Weights of a small image classifier.
Data: trained on stained colorectal tissue patches (NCT-CRC-HE-100K), 45211 training examples, 71.3 epochs.
Rows from block 5 of a small image classifier, named by matrix and row number. Rows with one number belong to one neuron. Each number is 500 + 50 x the weight over its row's rms, rounded and kept within 0 to 999. All counts start at 0. Numbers have three digits each. After the name is the row's rms in percent of the matrix's.
After each neuron's rows are labels from the 100 images, of 14976, where the neuron reaches its highest value: "strongest on" is what is common among them. Only what is clearly more common there than usual is listed. The data: stained colorectal tissue patches (NCT-CRC-HE-100K). In brackets: how many of the 100.
# fc1: MLP up (model.blocks.5.mlp.fc1.weight, 768x192), inputs 0-95
# fc2: MLP down (model.blocks.5.mlp.fc2.weight, 192x768, transposed), outputs 0-95

fc1.658 090:533598497499584502458538458488425514489576478568416423480527507493483529558410464585536583523461421506511539457448640518452590506506605441551370520538523500556493490424499529425546518550547482505491561488585583461511474487512437438481585474428473543485493482548491412433518495452493560499
fc2.658 099:520498348538556511510472483550529492574464545481488481650526515481562413509461448462488471520463598530498529456503492469437433476433479460523510536485558404503526369486426489458530519492461500546468506586363423636448557488464490533571422435529470469444503508509507533478498481565507473432
strongest on: tissue: tumour epithelium (69)

fc1.342 108:538437515524491482434518446445471480572575439485583528410495452450574510605526525472555542464469422524459442493395569486525537449546511547478532570488552478535566401521503469488573448425498543559398511511522469460492510481440543522481509523431537508409496529587419525485472519508491472466
fc2.342 105:515487462491467440561480498481548549451500534508490432476456542450498558494555532530391464475525556494550529538617434544447623534464505407454467414532527479435416541452524544523470511497500528507552489462489525455608485430523499575460474468524398541522545522513517607404512420553432478529
strongest on: tissue: debris (44); tissue: cancer-associated stroma (35)

fc1.640 110:459503523549504560521490447566495501519492512538563444578597477535499503481425441532549400447503578441525473454540426383509542471518551362497404511511450468562485513404435410584471434528501530550398491526444528493501450515590516564484433612458447483493546489522390471449550509513480527410
fc2.640 101:445550515503411473482559549506433545493548499513465542406431487493496489550439546518510585557505465508472503490514435448494392555469515535555558536467445541502548395517492493498555578411602496438511481502606452512583535565558471447497514486556577536529583461470565531509516573447454395435
strongest on: tissue: lymphocytes (86)

fc1.359 101:536441561454506502472517597536564596521566530505515446491451430524480530488487488377404566445524440506509536541500518471431541434604504512609537511493513457525528512519500558579569472530622513579545526537494551476524539519521496487549408633493590588497479508470503529514506526635415483468
fc2.359 107:416503418518457456507439433476523382506504475504585440436548475477482513475479513598546509479469549540492471465511472561486514541552531592478529483558454531552531501511462469388457523486500537488358480511440450506438540516535549501564619514460600509526507513534503489452433439488550413528
strongest on: tissue: cancer-associated stroma (96)

fc1.442 092:428516552482585548534506588447469576512488531529506593513544441493569532531509592484483497501473447470556481506456552571516419441470469499457587522549456430572463570381594527467498602597458554458481482499481447601500487448482449589452466468508494504501480507488520492606487545476510454515
fc2.442 100:541572389610490484432516437479502495468535541496499602565450505500553454452464442559488523474506481487544503446501543440493525495511546414539501403499553482498553367465488443525455475463523490547468539517498576360537471537485492478427453503538508561406425543486452508478477456453524556503
strongest on: tissue: normal colon mucosa (69)

fc1.536 106:519603504543456512465509575527461513522616460492496430476474503467392552555376547465512466541488444481444504487510554534422495460421523405591429435511524519461456513495556496494520530514549583497499583464470528510474563521452562467469513482486520456497458518462467551552535542457511536473
fc2.536 096:533537442496572444491530441494499391535507576520570519446556442490539484481554416530424547432438518508524553521452557542392501436555542424535456468538458454432449479462464473431532447434428466454521397468524448451545467473598491490515444419488482515561460395443529570613515374476463484510
strongest on: tissue: cancer-associated stroma (68)

fc1.314 098:512526488507620399517528418488483510491540535442509584588472466543501538543499442411544548460512594583469461439452531469476548564476529487504533531482481552466363442402584560564446556445537521599538444477477564425499521462483501571501555493426482425473427536497438489505510525559472500433
fc2.314 103:482542494453438508474457506516488584500508498458520588591493517521561496567570494526543465460545519426563493451553377530498506555519511481535462479565405517486402425505584490482398453536573551495345564560528488498500570505569415527501531402496461503396491579514425465461466434442477539559
strongest on: tissue: lymphocytes (49); tissue: normal colon mucosa (34)

fc1.206 073:539498553458499420515500457618622494504441547498431517495460458478576383520511449491433517475455560478443533487445488479525535547523447523519523543470569518482502526519508506540551462640528477544406500494454484474487553417549480532451491599445569493500522531492483486516441394622542487471
fc2.206 079:561575443466548471571435494424410465460553504551423440493528514514457580485568594564504500463488446515572517466523519475494541460489553548446569491526479444422430638398490508431525432471419515475470454466523462532502525514471480450470480369483528508550460466476535566397504506451358471534
strongest on: tissue: smooth muscle (35); tissue: normal colon mucosa (32)

fc1.139 097:514422490473493406528455430371523505519527541489467507463473453482485563447561515449426451548513492578558434612402487515477399542488572498450501529562602588425488403484515602588492565482539464476543523488493532496470520515454480483575510452448543463486455506557530474448649514560538480525
fc2.139 096:529540450416437551463523499565479500422542549545513518476617495545520474520492502512500540476507491467441533484547448515524507487533512431524434464467434403510470594442487408454518449528578508445428428533400530510473446457499539501463482535369422575567532478536454496379416482437454487523
strongest on: tissue: lymphocytes (32); tissue: normal colon mucosa (26)

fc1.631 089:467514450527496469505473463472478537581493508527508474439655470514469477451469498531417515519576515465475567441460497512509477479450532461517487469456537460429485537589518594421515448566600448510508481510424451421452495462614448533623504445505457423443504607542478412502489401605419526501
fc2.631 090:494497576458526607579561518474457454579440562423506501535537499472468428491465382451482550550502450455403591556524408526485447503435508511468494500460462511535529506463485501566487545457435474483487507573501413426541487533462438481504547470457605502546445532550465555566487498500460429514
strongest on: tissue: tumour epithelium (51)

fc1.645 087:449463460447486488472442448541495496598391510470624490489477451447501599425518501549425549536495516634573572389511373415465519476459523457542646528536493544506525452534536531498558470498498478430472459480513384459482495455488531473487559582452530439464551422508438428554487526501501468525
fc2.645 097:526505441571570623457495584560514423537513519352487569557559485547507546486520498540602506546381528543415500518446542471564430464540627511445455454437504467417505467589516418491510511510505457446540484547415527573526541569442627508475455547564430492424477483532416493535486493528486517523
strongest on: tissue: cancer-associated stroma (43); tissue: smooth muscle (41)

fc1.581 114:446543543359523561551467540541627432526504543542515465565538441504459479487437427547434488463443486528526507491491482533483559517450454599537388467483459482461436493498616642439522472542511567455601539389546486489446409510484528547527467440522523430439597477481482514481528526438472487477
fc2.581 101:505489474482443476513492535435437529407538415529397623433430448425493497513548484563489567424644567479584451521490522470475506473488476523377511535479487472529493447507498393544550461474414547489477482620432452501538530465508465490432527518483522531502551509555501468470560523459424471502
strongest on: tissue: debris (35)

fc1.107 093:524547459525405486488558438495420528605542523556488484509544524536561565468488456493514571494462426441441496543488595449453573582457538508556434509489567537423447468437443458546506530429504559443448458524448464540451465572496422454603545530516443497529576509487570480510540416454382486488
fc2.107 101:533466602420544511495542491493409509481492503420565475537437397497398546462454584523559499482545423450555480465445480510552465541520487494465486495507526482518563443437429517512548528495493482444525472460565456488453532444531600474427438482503445515437439455461443493518494513506531596481
strongest on: tissue: lymphocytes (92)

fc1.395 098:526504447403533447469540484488555387566454486511516538661534433522536468512527429480396564483478540507480483481414537440518483556425560453442503516481478471559478500471487576521431477522509561499544512442478497568502523514481531473516554518482466505526493536502430530467577499557393453428
fc2.395 098:530523549452540474461523464460472590489603542413555435464473484437549539473561444506461506463528437509447563467519548539532548490547482471476490521519499455462416460580610535475466492454426530561481643557515490504511565543473424436432539519502432490481443531407524504579452590387503559591
strongest on: tissue: normal colon mucosa (37)

fc1.317 094:550445541487392494453569413448474510472572537568514441512482631447492534547526490502503447503471455456545538520492495417511477534574564489473516494501477580485481606532609499509448563594553566489495527551554490426468470536516635487481570562532510411451485444510519423502440570543544522619
fc2.317 099:551455560448539514562480505484496457491530581479508546559589426494432442426466469568512636509439553561381574488534445512459561427438475551577574521471514452511547488502506510438544463415464435553500463471454579583570570521486432538498537385455443444631441455394414650551559488610400508484
strongest on: tissue: mucus (45); tissue: cancer-associated stroma (42)

fc1.532 089:483552569531476485507574475455448484492573420609527574418486574518526486521531414482505494481531530548536448553557563513416566558463592613525565463553439613519505485557542394509464492511577565499490534543533481491530479597532483484504572552515541452516512504574502401511534539451489497563
fc2.532 087:492479443551505495495456494453483502509455549414534375471520476486531471522501591531491516615538454485435552497506437423505469503554448449434434628469601492467486550571490569534511510534500451462581523475530567492496472420495461578576452543489458481515480586462444512598433459523485489440
strongest on: tissue: debris (94)

fc1.99 095:509461470525522444564544523582417602492625555480495377442501510479505521568529391509462439546498538432504422554463486446506568585502486492513516495425434512471533424498606496541462531581430498436454588609507515511503491481466512505517493497513464534440604500457479519349515545480546463457
fc2.99 100:429530447566581420513469471527621496544466428552502586561549411546479532541522572546447592466489502495445522400429482456497514547478561487483454524470543453500405531480439499404551430464599491494500463454376523457581447474542540558492466501492540527552431487502543601552455483465479474514
strongest on: tissue: lymphocytes (32); tissue: cancer-associated stroma (31)

fc1.726 083:512446527470574499472517566520544577439492501559479482569483618524505540519506515562487442487492553524544472513529547513541491532397503594613481434555460557450516466512517547482493572534514487473574498515515518515464494568468481468414523459445409487536459539441492558552404465514448565332
fc2.726 095:541435506517541479483417420429468482598554435442395597488530424495528527460493456532516557571502496492432440549525536439468393500466499463487533540460489528542472574571498544532604388515617479478505523464467511485434495497493498478378560535503536464509394472553522501552561568509567412576
strongest on: tissue: debris (35)

fc1.229 081:475454477515463441495546390483524434472558566560575497433497548476537520423553521538462527400483522511501494506524524456512536384528461506552542492576438593555525520472478545471566447493534544610574583503500600469413557519434458562579575479537556545444367510498517348506554464476547523490
fc2.229 096:547488530480507591441369543494514617425480446418411492531406498544460429426461479555557472582515501495405506444440530558510472550469483444506500560556541379510531523483500477449548579503452471439484495543515495522556503468461575406454471522485510513512511531579508582487461508477550550442
strongest on: tissue: normal colon mucosa (48)

fc1.360 094:530518550436508533497466405480556402436523550507496543419479462425371572425451493551387411435519531432432507550543464556550524460548521507566450528615566411512503514505564540447560462508512526480442496504521538540573445485517530526415466522504547522427504587465509396494536464494574475436
fc2.360 095:503565415517534431565529553438506577591485473455487454518579530617579491537498476522572532515480486505563534507452514430449612439455447479482484481423486554478452392471445493537385516541435512476481568527441414472518533551495488447556579493567461492560469470479467588529490509514431542563
strongest on: tissue: normal colon mucosa (55)

fc1.653 107:494553562540539543549350518453464540506512588446480407478504555465482505514501467588421568579444498535501512486463507551533503614442575443504462509586478543525458479486455359427478558462550472467530474511501465441445436448459473444511542471525580441522458378485542422521464495530544587478
fc2.653 102:512498450505481433447546501608493456458534434495458524555464582554532559421545501450460548423525507508546379574558487456479434470609483565536505514435444483468600611548491579533571486421408483531531492454491479608473494439532499545427448536548480530567565553534427456576492500540497463522
strongest on: tissue: debris (83)

fc1.9 085:521485510543417550555517465474535526514493517566435484495493446526506441365485537464536511522492372519503561509440539391550379494522588601519448496488567476538517440516635554564546549427568495520571521462506498435469526510548471570492421479609499569513553558463543479604555529424523585520
fc2.9 077:555428511508516537452474484555551481498535490587484511558491555436550594520467528438425603427477520441550419440527551530550474571490495574410596538466375537523560512490402480500512440572410465576479493579421491503464401544519488491473452483411439435495540517496527465550517445383409537434
strongest on: tissue: lymphocytes (99)

fc1.75 102:473547446391463447440471489455411488518481419503557474486440484564533568509571550637402444466521444590504560531468501452522499439548526466478640489494446463492559451391512446445465507448495421608494484514447475504468499470468522400454565496471500501500498469575470522516527580503537481477
fc2.75 104:504471565595383577555419504525606536490457474515480500553519571466541486496479490477559556569452557392483473471513545506486498518465552428520343515444558556522469512587504520505511438530448542476467587533458464509556491495549523445477423564551506568491425523503475449492491415501540483540
strongest on: tissue: tumour epithelium (35)

fc1.239 114:449581548567431440516540467539520402463529511430488490493511425511444436473473555466498571450530517598584428479515564518605475541517495475449474483523434506544475511521575538495484525586604449499429560532470601521508425526473479478453479489420525562546540529446448458511487547480485555455
fc2.239 093:428492411550498484592483512463548454532459555520535530484478466595518505489518463509562437528463522437474504514473444549440468529570574406565436562550464475492427448460557546491508443481511540483504455463533542469574528555508446525504485488527494497475446508528516458470535545517515423473
strongest on: tissue: tumour epithelium (62)

fc1.147 112:593485561505524582430478532507464509494541556382405489524520453562470492519503465408483448513476590452420545431469607441584514536394581486396442497510531544524486553543438489551477510589496494491520506450528464422504502543492487517496454500525651481476529490562442497555488564534491513504
fc2.147 093:498485523551436500530481491548560543439585489537465562541522533463484474459423462481531494550638484517594454578577521408329490485520518567563514418445522445441551494502511502428466410443417553482539469583543418614395477553499498433411534545507506520506495480388508473550537447402584403560
strongest on: tissue: debris (67)

fc1.29 094:497542429582409554582493493468551512497487466472407423439544528460399518446518487512533434507452486474457494491461499537445420472514528425448512424465508434472530540393480507531517538598496475480401434428510517459424520491521489554576413504548510425547520508457488486517411442499530410501
fc2.29 092:424508502475539497498543583514491481543491533456539532569519468526408460524558394441417433513483403557536512511522497461553513455422547460524483587491449578414461587546492493489464539478506499568447538525409423475512526476421516493587602564554497460509532433577460429502520473529506573479
strongest on: tissue: tumour epithelium (45); tissue: cancer-associated stroma (36)

fc1.121 107:501507525537475526562511504582488529502518547609461524517456546523442433566481390412444433542470543521530588518494493420523494499424514462474533454529489570512548444470438477622437545437484487512437474494578559442479482628518446415481427562455557422494605541438478466574530458487425564569
fc2.121 098:460513423513498486487495515451538469513410494467500481440519492496574514507459579536568608539598444405406484438441510451480565575530554514530449482462485539492481577432509599502466476526416456587486587568483414406584456443498492530497491519502428533525402583505503463527486518456517480574
strongest on: tissue: lymphocytes (95)

fc1.550 096:458556512484461572521566466471527503679519471520495450604409398435429525451501479505517513466413529466496471486482494455524426442471585378451447491477530509517433413368526488516464447522510465471456569547580547504555583425597442516519531504513438482486485570482430515417552475461419486443
fc2.550 112:457465519426445451541462487529537570412543441555398558512426390439462550474529491443558502530544442598496572588471507528549534533418503433485540405488589494542473545531547561525500487460563518514490445483562485490489548496498419564480554449499448573527497495436585465599541556417434511540
strongest on: tissue: lymphocytes (99)

fc1.32 120:544534591591519426469541469516487430453590579465478519618545518584579547524511519568465531529493513416449516556432574479580572435470526488497527485565540468552482486540603521429453490492576459527570482430539494527455458581530540402586571445490514506565541454480501515521495480577476564555
fc2.32 110:486511564468448504510525437515532502548477537449476527455550526498516518501492451482445518474526513525473526489558442599505472482542508614426553492453388487428523522520453516522513530505589477576511638579534468529410517533447463510396479527491457427467458468468451477576578488547414498525
strongest on: tissue: normal colon mucosa (59); tissue: cancer-associated stroma (32)

fc1.65 095:496472469392522416454483501451508416522503514467409504445554611464586514526543508399603403446471486521564488531489485446462536479482581498460443507502472567481503510566589565502496475452569548585465541525501475454487494547541474463406570480470486535461522471523500454522495487500484486514
fc2.65 095:459557470515492532544451485557547509464458549532466491499461507564431491511499515496440548617488437470390490499480530532457467524479407393507469497505561438584433487458469526569399537500527463436490464499435513487477529402467513393559436533438460460505531507402450487440438541502522480483
strongest on: tissue: mucus (51)

fc1.454 093:532374549545504570486546529484537454526490447531520495530465437523471557537492558536387445519427504500410522545534506440471487557530546386558534547469460530470539511538518468575445590546578554512529530563578508505559551556528463496445484392430455514471512640502519504642412558486477515499
fc2.454 094:512637499455473530517547490533441507515500529478496535492430566433416460427572548529525562436533543539472559529445498470494528504596530557525453528498469556381568504434534481585519512485461556535464558527521437431490484563501539532565490516567487499535526465496495544541700508413435429517
strongest on: tissue: smooth muscle (95)

fc1.412 107:555609406532562502478494609439428513468535450476509460509474560494506473531586578548524509548471505578457486542475309505430524468459432501424513544419524437433468464390490538512506549450409500535501499538523490406559450486486513509601457486428500516537552428392437462462471545467543481470
fc2.412 112:520402584449469492514519527495493462512537488423442505528548488451527550548503516430497525481501488504559458467459577470532507496608454462548589456586443537450520461577470484507476352527499518532495531563487468479522561408470462472471417528584440499531462516498567478544470496592498499494
strongest on: tissue: smooth muscle (90)

fc1.619 094:508525459492481504549602498463568477477468511465468459443545542555539483503499464494576474541545389457484474518494502486540521537489552408603488621437508453520450559493452457608520481522458522452466562480533482483520617570532527457472450559538433431514523511485560423578489490509371510551
fc2.619 098:506406497571504577470488532530407478536446597443395458556435587385633477531431516458496519539440479545496472483457564500518544448461532518541508530487508416535535495535590554429489539576609562445498475418465468560451469515466549547496543518548517530426525474467489578532518506598534544484
strongest on: tissue: normal colon mucosa (54)

fc1.49 091:584453506558485563497443491527487499432564510493461397467486470524593505534477618542518486549578504502448539421468504471522484443539494473556526620501516441465535470492498485509505608435498579467471554484398446569507486459419531491461476389506523472501416518512566556581438470459483548506
fc2.49 087:527581494492503491435524565460491460506542526484475593507532485404389580415540456497462646425456499473536430447519519460430563494505485553476476444617466440482458484451515572540583407504514551476519527510614583402558482579594404445557505566525503525468555505569474437429545448586524474479
strongest on: tissue: debris (39)

fc1.648 097:586443577443573462493493464564505586376521482464489465476526534536466421610482451548506446521431560512462446522526578425498541424514452523466533492575524563472472484481490540488538510504472493503548531543475516502591577461452524418534605489492510496538485500535459577489443561602524425499
fc2.648 101:541529386520389565478512545553523537521497446477562543574504521394543516448470604369494494514579447582521520507487465598504373493538537464541532444468455523578434490531406499422489481589595435499506476501467581550530483561558475520495475491545540465485523367455557445497566507507536521579
strongest on: tissue: tumour epithelium (58); tissue: normal colon mucosa (34)

fc1.727 105:548388562532440466554443449507517457437449481519482539535515396558439538455544477518491483475533462432580430372530487504551562405546487491389448560437413501498520523501546563592493476499528560540472444571516523502513485498495418507562501437497416488539520436505497523485513520467553514462
fc2.727 095:520559492474433498569579583412451490551459460564473488474493519504539508580521476419508515499574495530499561549489521531510439665458512521514478513572535472464432460482411460438597536600493441507583485500504484504555483479548551497503514467531462529528533545577503449467504552489456510509
strongest on: tissue: smooth muscle (74)

fc1.330 096:573567399470513422485495527548458504399591538488441502554469428507436541453577501435527530531476538445480430451529611531447510402566545455433573497439462493550571471491522518566518550497453438496538557445533438509441511636467511595442460509470506576528493488513532477508526458589455520467
fc2.330 092:578578564500458566447472498494555492532462466448550441483458584509571523643431535503516435470496501507574422533463410489542499533456461484536571534455447532407459472438481535452450478521475571509374486550448510518483528428578453480452454543510542504475444479506450468377524577538502483490
strongest on: tissue: normal colon mucosa (99)

fc1.346 109:576545509517421553489507492420434500451514570515473498569519458568502529444522542481487415501503446508429547537491492468521462492478423487407515458507480492549478485549537479471493532559533489528578479551494506474409481518429473534537603695535531538487490413466392552539574510536486511453
fc2.346 104:520470534489515462611422456424489572540509514509399545472563492429437467525491453560471536444484485564515495451588488449503526516567500492501528561570554528392451492443434482505523481526478456500413476446506481484579514453472589462486387436630463482546525502468463455459443461525565457470
strongest on: tissue: smooth muscle (43)

fc1.674 090:565419540513443544481519540400422506491502507502506558485510529457638509448396507415480586503527423472437583453520464487490561574492484521490438471524501443472428492443406503507607455443515557502451508454555504467458513429546569479441560445497459468457507566486521546501427427513498554543
fc2.674 093:545514396541441451511538464572554515581487494482529560570532576481477510490525547519472509598490466490537550520609403488479473415474439435518498431504558469549463549512539398517402500438547473516581393501538478521492525488474383526550477522393507588414527547557431528473450604521489505418
strongest on: tissue: normal colon mucosa (25)

fc1.60 134:522543495474592540434491472494474511552557530484478478565628537502517500527428551460499487372474466473499513622520470506464586508401556400442469425607577526474457508442566495508483558412491572589474484442513435515538428539470448406488543488540424418550505489551430516526521530521525425509
fc2.60 115:496589545545535576449452463475496475486569538472442505527606440527541538428508526495439530433542563560523514446435472515496525522450530506518566517516559540384526533489368484540547451478368582476491524493504488476496543442484560541468520530448619457519566442559531497529484408436542417516
strongest on: tissue: debris (48); tissue: mucus (33)

fc1.69 101:403569448400591585516425472491548514493501493539589521504511424458474581527528575496533421572455449429522528561485480530515506552447482498568496589468546459445483530441549547514587476506444490541515515553495551477630541557490435593553567520547454508509471601390556394507537544370474503510
fc2.69 115:627474558549453528453523416562486527479417519479471432500509472554542450457522476569489531504548529504490445503503563442470528458579535541493589457554428529460541552545421519442425468436463549560437427526462492421472464519441503454462546421509549517402502477566413531520553519553532577404
strongest on: tissue: tumour epithelium (100)

fc1.563 106:524548546542547454437527535508423425422525499464480477565479495609425530455504616468466493526466538489643530518428562495514531359479519560584581567507476585440503618418493504495542451593501550452546504501381490449454544462526570542468523454440520536446453583416421500543497451504465524489
fc2.563 097:464478512553370555468444500510555613481463485504502510461492502492492414528456521520505357361522456530435463523500502431441414519513496501424541544460533419536583573514443499524452543385460465473529595479482517574571478424432495470469478404449464444528515529487604463469506520483471464487
strongest on: tissue: debris (35)

fc1.358 099:471414432501489487429444431523500535524450509563491556615454446552447554461476479477500504437421561446485500417580475441457425457480470532505599504398401442471528430441501518558463498472484494480482494575473501425558518496515537553604514571460540481417529535600452428385474467598432505569
fc2.358 093:575587472589502527544528495550461586536503488558529464579500529464582558476565505521454556494544447567547472474400537534466537529567514501515483533491558466548495533544460564509492518433565462476543458507511461608500624446605566453406588513544559490489523537458542490541508538462523579431
strongest on: tissue: normal colon mucosa (88)

fc1.554 088:379429500535455485470463485396523466493583567550495506487590483535446485523452506529508545505434492576449559447464470470418599523401456457471576479473503542498454472481476567525528448424497519452581501573525472572467520457586515458426479535503587529599494458438480541527545456507498550593
fc2.554 094:539474494535511484477533483399483537568556460463505498593410537400512529456552512499478520546460466482579450470595552416453468478463515433460465499463453500515558466471563523472455570467467522581503568499422497586497463510505505461392610516500517479405491478611595485604498531458547545547
strongest on: tissue: debris (92)

fc1.340 097:573478465468415466501523450497462500487551558510517572476555445507540492499573507456480555472484562523502459562522479474504477462449541545583567457573413538503531563518514544506550495566488447595595495551539566450433530502467361478461547585461478519519426528448458465584519442489552576495
fc2.340 107:539538516453497598516432552542575537507515571494515432495475497551501495442501530555562507496519592523502550397442489510479498518492530461457461588500507468522559528447450538554530501443435513451527466556467459496523529467522601545555411459494512487424465443524613574542420542522570487510
strongest on: tissue: debris (45); tissue: cancer-associated stroma (29)

fc1.302 102:448484478506443345459444521481435528465493502534501505556477581622490466499465550478480551475472455547455539419496546420495442463431502457476447524426520479519462511512550521487485406479498413478477491496550578527411473470498579454519475448402504528447541499405422554545549476439451432502
fc2.302 108:509567411502466587521388467552552507559456467530525542494499492558535487504494507490483499556509583589555506513468568552501433469519513486501441362484446372448568514450516469522517492410548548550508504468393485551591456496364515466560565516565535549514525475541478524494482454500587527516
strongest on: tissue: mucus (88)

fc1.496 092:523507502508502508564446411534449482475500509457511629524532464572458478492409516493449512480411515482525440570496438483494523436531517581550499625498578416594539488511482518584505573554499519575497382435576577538529458415467416453535518453532514509523427452500440507533478556577465497553
fc2.496 088:509498523525538430459528623454600534496514568534457431578484489489548508559587425468514469557508533565516579422501512610564428554441527460458496425483455495467487571425542432447506450469413466460569555542511538421406552472512486551441513581470551484547561502459547628457491461450536539483
strongest on: tissue: tumour epithelium (38); tissue: smooth muscle (34)

fc1.213 092:494516447500570482448538534472432426444531468585428355575423450467447452512468505472429488558481576532498538462476452495527466555486484468560425491536451495569457562455434504535581553478500481573509495510504407419521485520504512511478421530505379549503501551538563506505463516551581409489
fc2.213 097:526557464490460519504409505464525485626482481558474595478456520576570497451567466518527533545536427485546499449556451525426525463470486517405542513490489553531434546568469543528375492523505536491541562546483504476622594503466504488537512444455514585565573454556422514442458490582502568504
strongest on: tissue: smooth muscle (97)

fc1.191 081:482488483433545491524520442417440444573500480491484394544488569527446523495577530460444508450527504420489480381524532531469522483493466459497487582504349506534557495366569490576450463465569501547497478431532531482442448442460552397520476477515474596556491436523433463537440454476451525538
fc2.191 085:509414585543453557489613424416514539535531583509508500564600435480549524636425443543444491433477464545548527553434440528495515456592440520532576474491602480498509420490622498482416498526485539496522548523493414541503488428457503468505493441547569402530477570488483422534555456547513505487
strongest on: tissue: lymphocytes (67); tissue: normal colon mucosa (33)

fc1.344 108:484523492412578485486507531384533430611447531478417481571413508502434519549483512421490504412446473485506634477451557561431380446481523434457544543471490474546639439444518545508494481495477532509618469509451468432448452418473408484521553486593408538405465517469358542528509428489455512476
fc2.344 100:434577579444426546493417473557484501528404427533545446469481552534529482554540525493444517503521527487455477549525478508594483494459461450446448509473537484502500561410466449460490516523430504531525505588500566536421476484459533497487511526407576561593627506456597457527453512524376458503
strongest on: tissue: tumour epithelium (68)

fc1.185 087:477494473597549577444491530503501533527508461441532545475510493535465582481394498494426473499456566529469579446518544506546471547436518541379541566445546506602541548547572430498544548495486527558481524507537589569501511529528513424435485541447491564446513546474594535498456553563480576542
fc2.185 097:583484507518531428528508480487510472505444567492467487549369525547494435529402522470488530621464539433497477463527540551537475500484505446484429468498577462493477485572538554556451501530477566478503488535529418485543452502532584418498562508508481434465546486448459476508535490552564469459
strongest on: tissue: smooth muscle (40); tissue: cancer-associated stroma (35)

fc1.247 107:510517490421422537504524472598511466540449483477555537429556467593385553461534408563472434526543469484440558407527531605471534495514418534472539479542517412507452476503595448493562531500440438371577535517581533466479509470551464460504504558491528442463497508527435554483521542481568579404
fc2.247 099:514518469557560515501406566507483548470598472555466468594586504456622426542515504542588507527473543516448463534467472414523521491435525428497415493548502453481479490454451570558492434516525489495482513561508535469579520446430494491525510500588518517601495448488463510518543445535440487542
strongest on: tissue: tumour epithelium (37)

fc1.268 097:443488478471547486543505509591478495439524535450498433529378506517541501465517492509606419411393440471468439529499506506478399437469422447430590501450525393448444551433502489430541597551485526520503501520518470507464488509552516403447400502534426539487541494464479457465506488538472546555
fc2.268 098:502484493550511477364494492469467464461558545536501450483658475406496485466454504437466522498487518495531473538560466489525573477466494486480459604459484586570439456552487540534491458450516450441525473537494504465517590461448488512607521565509498466584498564520568482471465479543503568443
strongest on: tissue: normal colon mucosa (61)

fc1.304 088:543513424528428480509521577552540413529476487534419488475480487545494566499592545447550511451422509493568602446473505489469403400589504467532462528400457350518463599465496437482489545515464545568462475573556552513533501478575528446543485486599458565506504554546547481502506425600473551534
fc2.304 090:477467511469516508487463497515491493461426473467501446507481571449551486500512381551411491542536431530437372416588515504453579469481431524447468526463506590490487477407549459446487428487515515413570451544568520497458474474371518526530574521478506456470539382429468490476507506429478444484
strongest on: tissue: normal colon mucosa (37)

fc1.733 101:480490478561558530507501582528525446543536494502552534545432447588559514498561566512492551459552456479510472397432415444604522465401472510491518473439424430528530489526438522460466427499571472450458630501467535385472558383527387556433595478485483479498534468450465483574529433514513562519
fc2.733 107:550507484573377427501533435529450448607539587414494509532528541416527457545459528553534484426444521503620456593500481494551540511460508516556512402534517540450453491491471572504585508448538526517542487491536522538419429589451540498575523471627408501473543531422480498510494498553577514400
strongest on: tissue: smooth muscle (59); tissue: mucus (25)

fc1.675 126:420550430420433514454468506478591423475506541481450531493531475521534508392476537544521575410476574485548572437507428490472425465542582512547495532539525478554508493493649548530561465538451453589469468425535530479497463464420585558441471539494519453507433449533544430528511518405564513502
fc2.675 117:494476536482492472480514398495495606488444496606509433520447474543466419478517521550494516573430463552489528506448522537602475481512467495653479493441517515588543466540461455470530501452592568526513509574551519547388519527486452492440515491519514472597499556561459471533502553462583459558
strongest on: tissue: tumour epithelium (59)

fc1.179 117:445509552502461448571523494473531480481578544458517447441419454498540527445483479542504408477408488465454401440457527519467552447507539550449463516532454569461567506481507425444603411517538367529399531547464460509516526439532495445357485514545616518535549563471567437454571520600463560599
fc2.179 101:471389464490534513485600505480454586438475500574486489501492556505442422417470396493544492560580507497517627482440524459503538568466551515454494555546487561616442383467476528463524568570551536489529589457568535529530547534470518512535510521565436562536551552480520511618465550530508593479
strongest on: tissue: normal colon mucosa (83)